{
  "parallel_block": true,
  "inner_norm": false,
  "loss": "cross_entropy",
  "residual_init": "none"
}
Rows from block 3 of a small image classifier, named by matrix and row number. Rows with one number within an expert belong to one neuron, the router's apart. Each number is 500 + 25 x the weight over its row's rms, rounded and kept within 0 to 999. All counts start at 0. Numbers have three digits each.
Before each expert's rows are labels from the 100 images, of 14848, where the router gives the expert most weight on average: "peak at" is the part of the image that holds the peak; "colour at peak" is the nearest of a few named colours to the mean colour under the peak. Only what is clearly more common there than usual is listed. The data: crops of objects in photos (Visual Genome). In brackets: how many of the 100.
# router: router (model.blocks.3.mlp.router.weight, 16x128, trained with AdamW), inputs 0-127
# up: expert up (model.blocks.3.mlp.up, 16x64x128), inputs 0-127
# down: expert down (model.blocks.3.mlp.down, 16x128x64, transposed), outputs 0-127

# expert 8
peak at: bottom right (27)
colour at peak: cyan (27)
router.8:480488527484481469502512546504542513494491462505432481488543493538493504484500502550527512493520519540459511524528490479479499531463482533500506510443538477540545505469487505486506507488521518481511521469496482535476545475500501476501457457471453536510480480514530498479498523510476503508500498530468477484522502478508502478476497449470517493476500467493447513492530477510519468488459
up.2:529461477512528539501521543493524512509485516482523489444524491492489507547510506488485508496500521498521455540470491552500500449497515457487498497533508507545494476521467493508481493469477549485466508489549468510504505504509528469491509513506513518508514500489467510511551503517500456515499473484466507509536558549455511433519504464508501537529513463501479484483493505493497498441489
down.2:492489518462479503475518473498535487489468461497471496545478486504526472497515486480535494511484511501493502497499532534476497515503527534486503513506479485481464556528479458519475514479520464533517471484513469500501551491499502511487450503486504454521537502562517465495510477506484452512459567518492519491495530477552467498497549512464511513498498472521546496520482532494460506476535
up.3:505537488536460496549476484492510520533514522531485526493484540471521476513516468499505480503457480526479479511506494478563500522481509523447509525510532501492540484565534482519422499501527476526500517496528512495466473470471511471494500514491502473489520480477500493509509495511489486469498456489548501555484520460538531491504512488503498504487463516476485524458516466503528536469491
down.3:483501460517485444490525486492507497506461510487543507472465447513524467500482491504473526490500469488485457517546485464483480495518456494531486550525503541503474506534493539484516502490466511488487460463482475475477481461542512532510505511473520492495510509458526518515437489496547522479460486497496521534496465496476471460514483509527510483449466507509488511493508517486507550530498
up.4:554510505546554511516490495506480477510468495513541487472514506473523507532496501540485468513504521516472509499459501491508478528474462447472501499485519494511491458485462554523488520485511504487488446516492509490503464491483492495489538480464514531513507541481499517485559464483522494500514507505517498498467463484534499505500535477494489536576512491508547498457480466537515546479510
down.4:478491546531496496479466534500476497500501504533477523509489492501484532468484488472489533507505468501494480518550510511454549506476510553495478557532500501526485533494535498485507478510530519512505509471513474479523565557515517529553512530510512503510489535505513497514503513439537470493529500485492501523477463521503482484522536515568522520545505498450507507477494481480477512521500
up.5:509527462457463524533485556476498512485463474551510550477471465515519531489538483536527510496529465521531509494519509502540499492543507491495505535515522505518528511567502472478487486519520432513461472543488516491483498532469462503505512488472508488509477510519523481487481461526526492517476477517481516486467477489468512557469505528508490495510515503530503499477498511519512457484505
down.5:491517468526478487499468559488469475505509504494473516488493511483523497445516469506490539488530490564522465466491482462486484481535476573498513527549492472525476453517493558511516476520480500514497532477510497496502509494552506499488505528489477515540504490500485522502479472481470476494482444479524459483477488493483510532496503515534530537499502516506489511491495553515469468483458
up.6:525486447535493512478506497485480521521513509522488519505469471486462525513490430471505480480497485510501482502508516479495506515531486496518492521479497486502470528505425486498451504508492471460504500525498462525482477484499510513479519492503522529547519516460503487537517481453514524526527434452513490505512497533491532491528467489444484472520462531543453508501551512498498503500540
down.6:440538474504533514557505499476474568517532504488496501562470515462490525483500512519503503477507496509535521480508515493500497504505518524503482532501519518496472503488524531462474505516472494525488470509514521508503513483527494522463519496529491432527464501536475486486477494487460519509502489463541512524516530504465536468523510529499513543500459461454530546535493467527508508499522
up.7:497506524537522509475506475504464490479501508479438516545536497531486521490496483508511544542483484536500510510503568479462522494547493552521460491470494494481493477472502546479530513463474477547506508531489515485536476503497452525497515512504502447496486490540468486521458480526554474495506486472487554518519486476509480510490467455510472504489489498527518512499506508508487537516499
down.7:556497516466459501507481450526468493515522500507520474466551498440544480531476454552470497493506511501487541460531521504484498432486510502477510477545506508510488481450532480528517537497517500485521462481513520501495460489465513488507513518497523484535486487485517518506553475509471481499516483507489485493507504545523527498476521509504503536505497487518463506480487518531505531481553
up.8:554500490485499510474555481526519502490536455513511475474543490494527529495514538497467504473449509509503437469494487481456510507478503535487496509518485481515490496494446503533493510488517486496547500475485447539510511465522483497454506466526549494509510500513499512519510470530505430509498490486479492542522537501505529487496464488477492495504497501496571510510493509477553520518485
down.8:511520536458515519539481442473516511499509509469493489507468517513468509508511465485522520489507516512512506548501481500477488510481494432486508520521568485515462506494512518524565505514500477501503445504502551527490478505495550495516499513503526534457487470523497489459557487493526507495542481476510462446521532453545493490497512524486492487516526486490483512519497501535482499483471
up.9:492492472489536506448505462524493505483471516494502523536502456530506500470480527509495497546507512481483511508484490477513483512527562479496481534456482492522480510495511472532455494508498478507439514507474467505479523542557517514518505549497453508487516466487491507488466506564514509540486460515472493465499505543467503451475486496490512489524495494508476475476530554494488545497496
down.9:525495505472500485515502540503490525501514509535478518538504532498480481509491465458517510492444517502530526467465541477491472504487516514512484502525483565488468491514510485529505439507466490532472474460545482485511522479520468514529511485506522510500514484528484513504499475535494533496507544485530527516444540511512480489474501511502519496531475507468533492538472536483553451448482
up.10:495502491510498451513483508504544468480507535492452509484493483483517508509504545518497504471503541491510499519519498526492514476490477492495465534475529518546546495491525480506509483515510476483498522524528490524499554521472515468495501523484518476528514465540544509475520523448504548532463509547481497457494491513502521468448509507475553495512489452525485507460441495512489472499452
down.10:482453510492517515498468473550450523472509491505465502496527547521511488484532472489519503543464488485540498508552453466507532465511510473511489518487503444488515510542476482497507511480517496497488482481493459538494494491480480546495525437487494485514477491514514516482507518545467496480486527472472527477535498500456486551517485498505487543530553524502497513513485477497483478548482

# expert 9
peak at: centre (39)
colour at peak: green (28)
router.9:525488479526509508517471473480482493513492527506498461514504512466500507524513540513506484519476478473461473468444556504529494516498510456481516491529473479508528496510487510521507513476551473444511467519482457483455462508455510489500513526532528511464496496495470501530508500527462481489476478535507498530453513457501518490543501472486542534525508490518517490482554465527547523487494
up.0:461516503498520508494500519507517511485505524526540507498455507519497473457520480460467484467492467499470462540502488516504426456532492513513484517509488514459498469501495480507491477462505521494476493509567536477467456493488485541486528492474474492485476509495531509542480513485479535498482494481488498468495567480461490484503505493494517540490565497466505466542467507521502532498517
down.0:489515475515509482487496494498504444520512479515468509548463512502496448487468548532473494471449501499483474506460469508508519488500486535470481447470478534497477497494473501497513510447495515465470502481479485509500470551483520459536490494437490495458525480505513448492502463526485484518448487524500527543508490524485465457463502512484456504495523521488510496503537511504494481480500
up.1:481503524511482465472500497508478513462491469523537503529478489510474508497481470533523524500549476506482510457478527524534483473487444515477520528520515501459517502425523485504534496510500482505468484486548525529471481548494514489475483457497491545486486434493481513472511519519478511504517533489510494514493477509477517492499504511481507512491495487510548508529513482483562577475486
down.1:496498514500499534533516515490477451520483512445494481500496470472482454497525498505511524489497526488505496462491512483540496485527516467500436551486522515512537494503453512516489505484519521512473534564495491486546500540501498495546510515476521447511476521457507442532528510474520508517520511462482510486489504511493488493499470466461441536476532478510488488519460473498476525515497
up.2:521528491489516475490505544476513488450464473480497512495532533530519467532466473517506567506465480517486483540521463453516497507488522509481476494527509490460504514521529534469467525506471533534495529442492495482538492491501495489481507519517466491504503536490492517479423516490494509486531480522471521469524512520497532538511463519491516467470531532478481473533497499489518503526461
down.2:508487470490519506499495555512476480501489497521514491493549535472457538533492470504486498483477474499503495451460551463513459513494503523493527476476483513482481490502465539488489482484516532483522496454519500514492468521483454439500531493497461489473489478525481570509458505517505524513517493509550523493516486505525513492500528500468465491484492497539530527502503538511435521526468
up.3:480471451502485563509476480435462514482492495511485490527508523510492538454482516500497479479503485467530532498507525509485461506523507529536541526503503539487492509522501528485520488544518483539504483510516561497495492504463531509516507509506506477473543502507487497521480472512523492517482520509569538477467490482507516488471473452485470516477494534540466491461478552514471493513519
down.3:536524529521503501444455492499445429510494473543477498481482485499502493478474461522566510517509475523490507530506486514478547504519548504511451531481490523522506541506469514534486505540467527475526506516513473462484495497472450487463495515502524503454492505498482476508506442507536505506512460470494474467503500517495513517482489492551514522517467495495511495516496495508506515536508
up.4:517507470430488500491524481520496472509488537504513547490505527474519511529469489490490447492473497483517522494437489510520481553537540474524493535494489515489502470515522505460510490508460557483550507495501491486532523484554491493526519499463515537495530480465478485506496473496500501481496503523482476502489470517461495524473496515478530474516513557526526526513511543524468513472544
down.4:509477517483515536457471479516469512490520512506500508541507532513521484430478530467503495490503531476485478486485515501496506480527475512471509492484465509487491491485513464561525503518533465501520482499523525488443548474503501483534519502514508476515496504575461500502527520491504519458491536513538491510503523490551515526550500480485469521492499501547483488477508441514507480486443
up.5:499540519503463530504500512508444556499530490535468499499486471513491506500495533500474510476496494460529483503471488477526483518535508512529516509493530484492522500508481491468520490488476525466495534557511545517497497552491469510481530562504497482512515510511454459520464491495560496515482496498511464503461514458500499539440478507487450531484501469511494528492443503469503503484498
down.5:480489529520543511469515471505514427532504482491507505544516589518497526504519455493542514513483489501504517454467460529519526494502517497492466517500478509543478527540509497476504515515510477489496480498481491472470497486500501488491487508546485492489477509495492478503512452458506482511487493457531533490511486478493511462493419529483488550505503515543479484522509513465492475467499
up.6:476499511547481531484477499487556512502536558490528529561518477531513515509474504472521523478483518503495509482515453473475498492504531497508493485516486488483493452516483524554494545494471503510482520494460474512452534444513483520472505470493530500494483523530490502485557459492559527516483502515481494486526465531472497461507492512544490450493478507482502527507511509526493477477509
down.6:526521549499491476493485490506472498491492517525512461483524489475522493491472473467475495499494474497433485497503522537447535476488507490516522514508469526483483501512488463474497465498507481513543500534493487549497519490507517491480520504487522518544492544513464527539465485520489460454524554502506546482503506477475524475499513481500487517505502529500460531465451515467538575503491
up.7:502478467475502522537525477489505492538523514512492481469484526551502493488525490518507530501518487504499540480490467492490498504537511517484486466533447475463511509502491516449480510532476477461457457503513529486515457531445528477522488522506530514515509460531548523497460524466452518453515469513523485509513494515525472464535496534521520490530517488491494506517483535485472529549493
down.7:503475513501472544478498480515468541492457519522551489500502494480486486538465529500473468485500515513501529496510495507459500503472474470514483525502519513556541540461546462457512515456511547477464466491522547525495512474489492485481469493460520489458542510517518496494505536533492533526508492548510504493484523500501524492476559510492518476480487530490500497523473480486472479469537
up.8:506481492511471545458508495497439508525479484538500491476534470474541484511501529501501543502461492517470475467486570529530529476483509568541505503541495472496478513478505487485528507488516508470487481506522531466501512502453514496482513534508479476508492498476493521510456470439561503522495479520531504485483446510481497510520497520487508533532518516500465473496503500477509530521526
down.8:499463484481509495548458504518519492511465493531481537524483529499479459497468490486524494513463520455576490484488521502483508499494541491452515534499486514498480466524479444468532502501476497504474502530540500467519491456497471497504515529520512469468516515496487502497504503531549503492557499465500521479492494490501462539499511552525503505478466532548506534497480502469471534528524

# expert 1
peak at: centre (47)
colour at peak: pink (28)
router.1:500488561530466538471535511461549480510512490471503499502508473529527530496488477500498452475495519502540548529482474507491477503518496511483439488511509522449470501542482502478473517513484503518485439523501497516525519468523504508491524510459519519505545511475498490496481461488551503474508490535484522522493473455542486537473467518498510482530515529547470517478499492524466503490498
up.4:530524468495457469516487527473511506476573482508491564516494476474506500500498459480534464466529468463511545514471491511487534522487500521478453485467529516505534454526529497503538535512487481479460522513511519490494513476448545519510464507501491496489510493508509466467523494492488451507505491499463503532482515479491494469519479528515495540507474515533524518513528521450515483470506
down.4:510508549476504462516536513434491476497515471485486516515470529543529452502500454491453536483518517518483518476506531458527522506490479507477475508537495519496476485498520486523492494498528480522529484468469458519495480522518481471502460475508503480523482525502530524543511479515503473452486469494525495505480497485531484496518491482522519487509475483556492445501459514523513529477571
up.5:554490497526525513485474485471506491516457504440521455524505538486500486518492517471506517456507473523461494489482456468503455532540506515529521535485460510529479513464523499508476483457496489508535513472498465502551508550506494457512508495506532536475498492486513513497497463475528480501489515503526501489492488472470481499464511506481511470518567459521465502521507536525539518532494
down.5:529465510484538505519531494515516489438492527505500473522498528482456492491485528443485484503515529507495549504567500450471501473533510525539522508484556518485499503500531497470469503427500499464513483510533473479519488519491484491535475471524517500478436484523505521507526484502456462516516499514508513506509492496471469498494513543463464487503512524498539502496502497501457477520491
up.6:494443458534500491468521496503510507487511451509474462512552501502481501486479558515489475492502495517504462532546503495569523540518492473486489491476515525504499503480492519481495541493499536525544467532507499461474459500520492498500484530497491542493501483508540515501485511468485508528479469475469542531491460512498486494552465501471490503512503490548519480498504438509462505528471
down.6:496477477520478471517492491485480507501548472502482591529484482484521487430501489516553503506499499496471505467500451537474473487523414538468515480494520481494480500482494478524512465476502494494457527465496489500470538470476508507507524489473480482503499498491499513460515513489503510494471531468521525526540522465479522509539523506525521515464502493482523466472472488495509468506509
up.7:501513521502543486473486458505549492509461488533537523492509497485487503468529465531443507519507491480489481476494515488481529507527511474427480502527513532448512534529485446507504506526505495526494509502547507488500518517507464487524485503508499532522529510516455503498517517499479513540484559501505527460472511501497513461560491511521470496530497473512449528500507542477477471497540
down.7:533510471511482487450502496511508491487457508487520520496508557468463480511478505494485517482494488489534463527525515500500530517499506510495468471486473492480499482487497496471562505484533521492503515460491515507548499487485441543481518466509494508494514522526551512504483535525536514461476519529520489520507456557494467510487490449532482513498541486489557535544492506445511521517490
up.8:519522536482492447502481490500469482501456484497490479494493564483461511483486498505508461483531489530518498514486535463526440513511493522537536480459499516479506483473505482493494513509491535499491558532477517456485488516540527468501556526462455500465509479518494463507486503462435523467493506511494511502503542503512485514482471476484509492481500527479496495493527493478546535469538
down.8:482519458504519543485466469486477452492540446499491515482529509481521466507512514534490460481504483482462485468528499489507506428487523490493523468498490473469498509490524501505492496510497504514496480507514499447492562502516506511514476484509495469518495496498494465494582481517491523531531539531513536545458523484526470509524530514455513510504505500543479494535505453516508497525472
up.9:498488476498541466531540533531550501460476494504492489486528477480515543516495511517511482526499507499513485488485523530496520474532502479477467534463535471513533512514500487470489512451496497498472496494537527467475537488513415468499521498512480539536483503522538471441457472512498490471480477529526501500500501495472508523477498464466468487499517513474488447522485519503507473456511
down.9:528455515513469476486489498507492483494479479510520500500493489475506494490486478517484498500495490508497501504475489535529558531525513532529522488502509509490512557535519494484515526486528517562489501478482502551534487472490488544445504460479512509535537509476495509463524513492524484514486497508448478539459490541512528455504530543483534464478476466527480526496501520491464479426479
up.10:517502528503500492514498504464545517548488451509496480525474514488526518470491500539461490481487513495496489508563456489466512518531490517479502438519524526497484526476496495507451497480535552513468516492489504516542501421471497507496501490486523551481522501506490541523514509531513525503506547486486505501541480551511466497477508456518522519479513477459533487495509471508535494496474
down.10:539546520534473515511473502474539519539464483517486520469506491497493523511503511495516491505544459468516533535541456541472517532477509485521557522501457462500513498525490526507520515461535534494489519527499506470510513480524456497490535534510517487509492522487518518529448480528539496503497488476530493533490516524515503477543477543503449502510486514475513503508462530480499476453473
up.11:496513539515489485492507541493506483457466477524453515446529431523537473484462514500535556512470520541449499551497475523527504531526495468468499473451503508496520519512526491485503511471518499518468472505483489468487512483514533480465515516510458470514484506510475501493473492464518499508513482530491508498505504487574473521460489513498525489501497475523456494492491490509505519537474
down.11:508481506522523472508495478540468466504566523499509501489524495473538482526502540531500530487515503512533519486505545508499499497481501493522509478490493438509504532518521494521479472475469516516460477468501458488482469496492564555490473501529447483510486546474554485506532511488475505467544519489491558517517559518509528498505484524528504537499485500508505522522506508465471498478497
up.12:537494482472530510430440497493548487499519530518517528460485520507518464483488524479524525481531491486527528544489510487521502510508526483491518531472506516467506498531511506506477494505484452517491479530547531481509505509446531511492495482483534485525431471539519512487514490447498496494475522455517495460518487484490520521490514521469447491538533495506512512530506521477471471490525
down.12:503525455512484523489549492518494486476510487487536493499505520448482504531495514477532494481511498498539519514484496514474530502477528482530502510504484499471509518520484541486547498523539481511509500511533525532484480446475505463471543520535480472493517451464536522482505485505516436481554547462506485484481497516516533508467500516503481512477484515541546466533475539465522537492516

# expert 4
peak at: top centre (50)
colour at peak: white (86)
router.4:509554508506513481524521542526541507468514509518487546490481506473494474478510473521519458477488479459509484541546520504507507477492487540481534505491527546512550457513514488508513454449544508518515536496496524518475516472512487482496436494470466540473484488527511490452521469500501507460518523513505535501532470495508513530491489502470463506483471484484478514467502485464543492494497
up.4:498473484512485512506522493559505479505530532445467489518504482492501526512517475457477483556458564478480455501469467525508515478503496474490504504528509493527465534473548527543485537499457517539483477523493505464507497504484532446521522513524532499480525522474531520523487503492502504456482491534502536476523519507494512524464494496508505509487450509478505535482517504503453478530508
down.4:538469525495537491503494487523501486520507485500457474483502496498507467523497492517501511479491476539506549503476477506446523474500507464488461443504492533487518506500546544458478527481490488500511511492467509517501480514565476479532496519510470474515512494543475515528472503493486501500506490501570537510511454484506466474492490562567482491486508490484460472519489499463493505507447
up.5:513500509549503506503474510524500480505485539532496465531467474495514515562538500503524508543506503505492493480481473495521547451543507472520461508480506534484472550457445495502452505478487507484502492498494529537509480497463498521485522463501535488515486469512472481519519525480510504498515463463488501526482512496495492498515513482446477483525499559490543468488451531519504501496558
down.5:477516518493498491507475476548523469487533535514559509518483464528507501515482476527470510454482522545461543489462518482503483476498456526497516472474481552440491512492486496500490518489511548510467507493526492520452505495473453494485542493550472486537470484498488493440487522514507504481479489481473474482496503500504531474485484506504467519461499504520545498497536521481488535535495
up.6:531520500515462530475450490476539478511529474494524529513510559512517515487479457478468511510464499468557523527509472508552507505474480487462524528489476556475494525478513488434500503509536476508475493485508492476470492510481490477453504510478493516501537512491476503487535485505489494487505493527509516465477465507450550530453540525481493500519471513520488503537508504468510529485477
down.6:497476494473518476519460500509532530492522464561421526484476507504467483511497504531504509507503530528459465521520533493464461499515480493546505485486490458539487482492493518466518510517490547522499487534478499442509539519509467484502487459487532477518481485503496484484513516454526489506493505495503478507536527513527472506473481496543479470516528444460481522523519524501515526480532
up.7:544524515453487545551471497474530491461495514473526515473480482479495511501528496494474525483506528519502513484402482490478529503481499518467498491499484515513545499482515484466517458495494481495513484476509488497440512541548508505504523454514529524515483512458506490534526522527516473506452496522538461535471481516481506509519491541525515503493518534487491527481497501474533498531521
down.7:481508468494506521490507476524486530486492490503480520478493583529501503491560523497489472515505511447520487514510561522521546511509500516529549501532508521491484501498522463495530505540469463507495539527523462521531507535488503508470499486519468500515503473459448561528519511473523495505504478528493525512487506541504492531512466533499497492483539523513511505524522521456528523510459
up.8:520478463500533453477479531503523481532511518499497489529438506508523472440487490497482497467470460504499495490509521478526493442518538487474499528501484509519498484516505503483481532498515454520476470491460502508502544487469497472496432521491488502480490439495504522505525485544538513517499467454501524508504526506525547520507527491463469507545524528490501474493524541495543479514493
down.8:498521515497449508475504521522536491494527467580507520534501429499503504508463530490456471484448482497474483506495495516447471503490552436507505496489539483459493494501490468518466536495485527491537523531521503498509535519505518477499509487448563500492489476503505489517497510467486513505501498537502511486484523515500472502490517458513492490474497479537503506466543538504518495495524
up.9:483493472472513507489475503467471475526488479502498488460469465532496493521478483497461461523539487500524490479486531495497530507524482486466500524484496469536503519505503463497519545473527485473510481491520498490477512475504541471484569475552551487499472529515478447555534502525459496473492495491510479513481484460520507487549527553462512485528547549514520495507504515475499493511502
down.9:494531472484458492503451497446538544496464523532502498455471517480508478474511512468453517503472521476462502512478504474510509516509491567534510529552534465486505486484552512495497464489494499532504502529505536498490481508510524515498538513515449467499516464456470490517510521506465499533486503514482489474488498527523479534482480485507461497510505534508552486504490492485489467445525
up.10:503520488513487510486498456483522504500472445503514499455517479515472477492461521478487482524521523501515513460496523504478479525536468551464523490525535447505482543511461477501495559523508475500532522483517516498548502477502508504512523504514500516479504517517475535542512527508495488524510520452478491499529513572523478507520516487490441490516491483465518489453470477480493446466483
down.10:476509501526487462497458505512497490480452490519473498502542518461535506516485503529458548494483483538501492511509529417509534518548491475523501543524512516482527502460541482480498487516488522469477504469476526517531464503534569507473465506515491486520528529472545515497468538505509513498492494476495515505512473504446457521490480503490496492507494507516508454497471538466500513499498
up.11:526504523462495558504532494512544479449483473458477510476481543483535508499498484480513490497478531517503501507508524521470524493466449569515500522521476483503509455509481532455469500530486463529535512489514506513509517473505505502518488533493510489483478512521505521498516515502527500481494517471526538471517515484476529513516538460500475449474475486497477494526523471493521431455460
down.11:481538538499543464507500485515491521522483508497505466527493495534484506519441499485501520532520521462530492521481501508495494522468488465476486521481476556484488509523518469518523548508481534509487510501468453475504507483520468482515492519552469553542495511534518514447472475518507514519495500495450461500516517489500464510494506522474534500520517463515471479494480543464516566527497
up.12:515521486510480482535480468506471464497515492454513516481448489489502535538532486501514510511550536487504537508485526479494516528475467515487518477476480507509530542519543522500495502497529488506493505500509506467496526534465480464464538488512534498496532509496567518471489493503518458495525522496529527516471516521533566488460453522476501494528456492521539493455506488504544501480469
down.12:494523458520524484550507537512511526520491524477514522509508515492510547501485541489543497504492518502518518455521498511500502520521518479532491533449498504490537492468527490474479511515492509478514515530495488480503500447524487501522524516434454482501484499527479514549473517494519486526528457512479538494529512498474515538497524530545484559446506482481545487526501441524509523504529

# expert 10
peak at: bottom right (33); bottom left (27)
colour at peak: black (37)
router.10:503491465468508468485531463503467521501519497491470482545479530477463509490477534451482514527505511507481463524519503480524496491477503523551510492479504486523492487466488525550493501499469527479506540489527481535509542507535467505520506537515450500521483520509500507511459521495499472587526515485496485486468557540503492465494523485456514480470499498470516488529475532549486477502504
up.2:453498540533511485507434494555488485527528500504481479493542479485500495524511491487505492475484482444476477496476504500487531495533453488495529480519501520520514521504494509525566500490500491479515467528478513516502480517494472436470489526536509480487481519511527471489529506539509440520489495460471520485513476506508524550560487528489462479505474485495546517515478520479462505507512
down.2:520512431527523451480490485517500492494524500523501560530512496452456485530494484500427506470472490517471492505541483523471484505468495530465551524499506521513513466483531492517510477502492535509518474508512528484504533473503504524508507490486494530501496539517514522453475504485500551509458491487492530553497535506461491465503517486485505497451505513499483518494562487509521483465517
up.3:505479553454496476499479528520477475493512470477552525499491503496493481474525486472475539512509526441547541451513472464472497485518475519464436495492468499483495517505525471480528565515467520506498526509509505514508512542489496515508485498488540470531494484474519471510510450494513536468487502471520508515486498509470485494518498530523476541452489491473444504504493490467514507495478
down.3:480473503501497521485551503493478465521530489475515487550475501445515494532531534519507495498500491474463553484475479507494481501520506551499492514526479496530508496521519532482505505525482525466491462529465481498484477476541461495538472499487498499465532519519510527489511537514521542477500469536518487500506522522456483532521469506563511525518499474471443510498449482493509505546539
up.4:485475463479495482531463504489517486505476504509519480518498468503440467496497538518514469507510494498474511487486511529491520497453531498500512510527498537528520543506475504533530483527505486488501520470520480465489561536493485526476463483463506490505519515507550538518499527506453477476528471528511460525507530469515512454450460483480507528465476469460471494513518497517434499499466
down.4:507467496502521505482497530508471512516502490488479484481500541514509480480542534492514528512483488557508453536494534480549491515534514521506481466486510509454479516456539548522480476495474489509495489452484504529537543494495535522512506528524500513532497494526429506472523471479513532518501481506470511468457502536532484491491502438502463529523524469507505491524529513545512523506481
up.5:525489500494532494511472501483492434512517519488495488516531473497472519529477536492458474530482502516504530490499481502522519506481504472495545506457509492542460506514492485524432500488506489464534505523471473445531524507535532468495523527473477474523487484430529548545493493501521514530535478467506514510522511476516480523528480470493512536505492545518471516527485502482523471496465
down.5:504553540503488502463513517514544498497514517482498499486500502489538493503544491538497512493509473533519465529483570514493545481517506481486456508521481429526505509498471487567490516551471456497555527510527518499518477502500468524524476494486498527494520475488486499487492482495495529542500491477490541509488500486487508477494514527485472474473462499469556508496527500505448500545510
up.6:494465459547495486532511487489537491533504531522479463532496480519507519481485516478532518493487495489505514484516494533512487466488525510497493493457499471499524487479538483488488487539526496529499559512519483564523502537488462476506471532508516523515503519533468529538515561525500548477454514527444506457487512507450483460523508523531509489485494515511495479466520544490504487519526
down.6:539500502504536504483481540512508503527533515491506511520498485505474517458498483497485494537491451514502502527477519465471491538486476487464460555476526488567512478492481499500494527496525463443505505487486499483464521508517537488484489480505498471521541474507499473498553475464500483519550506476538505512535472474519480519485482496502485555502569491526473476533530471479517485471483
up.7:525482512510474511505479543527513492506511461498497490485521493499492486496489520516482496508453493526485463488536520513484485518505476506480540503533475550488492475473449515483528476443484513484499492519457506491505440464468475513529529457541493548504446488542492501572486521506483533507490521500463478493542486467507519459547504457464520520503498502504494520468525484518534514509489
down.7:485550460512501516504476468513521474480494491505487526478450503528493484525532458512530518566478471523474479498491490503544539469503473554512528500493549482506536502498492476503464513481472501489478547483506493460532561546534513529474503511479502490528512528489505500477491500489535488501486500489542463545496498480496494476527499494560500509504503485498533478472499487478445496524537
up.8:541489536479490502509494483472533522493514473468542477495497464518520490520464492513490499490504548496516506502462520503465489491451457526536501439520493495504453536527462491498500502487472506524476500463535500530537496467543528521509523552497485491545514500531478508483526516497512498532519503498481476499524532531503490538462527525490469527502555511519499516530472508555477539503464
down.8:507495504512486517506467493506490481521532515508461481503447542506511506510531570507512508454491563502509501488470479511508514560514487488494538487482455510478510462534504516478508504570486481511487525496556476484505447470524517495528515486489501473505513528544496477499503482525505481466482491527527526501527495537522458486532501478522482479481512559521503468508526531480505547486500
up.9:528540443492524536503509457486530543530518497473469485483506460526526463470498496472537475508497523460532438511467494503501520488451544535508504487481512490516488520518517491509478537521527511492516503483508523519531467503519544501508495520519548478541525493515514500486493508524488470497519535495494533482514499438535487514489458510486500495503534555500473491509500471553462517508476
down.9:504499440501466477498499465456486487495479490459519470566492507503516510511525514542460512492455486532511471470518518498514490505512470487453507494539506582465503500490470477518541528516511463498459526462507460508515496452502491507495474473471524480506483487466512523532528534499493481471522475498499523445522487507510531496471516514508466534532525519492517513485513492521492538508498
up.10:532505551477498486523507527481533521493476497486527516513544524473535509474529454477528483494511471515487499535499453512472486553496502510453501493501483516492485503501488492473448452469542532536544492469541523528509491476506507500532473509502467494527499494472521519438490487482463486493525516487479480488507518504501546505510528525507525494507451488473498485501512521505440468562483
down.10:489513528480548505515535509504496466514496478495546466479472520521497489491512506508515514456477493538483492519468496524520527526499514488448534433512525505488533494471500517480504468536509497509472457541458500515484478514468520490457484506508477483521496457469522496524460490463536525486513490499538478519521462506537495484458488468539502473558490459521494525479465512498512448501515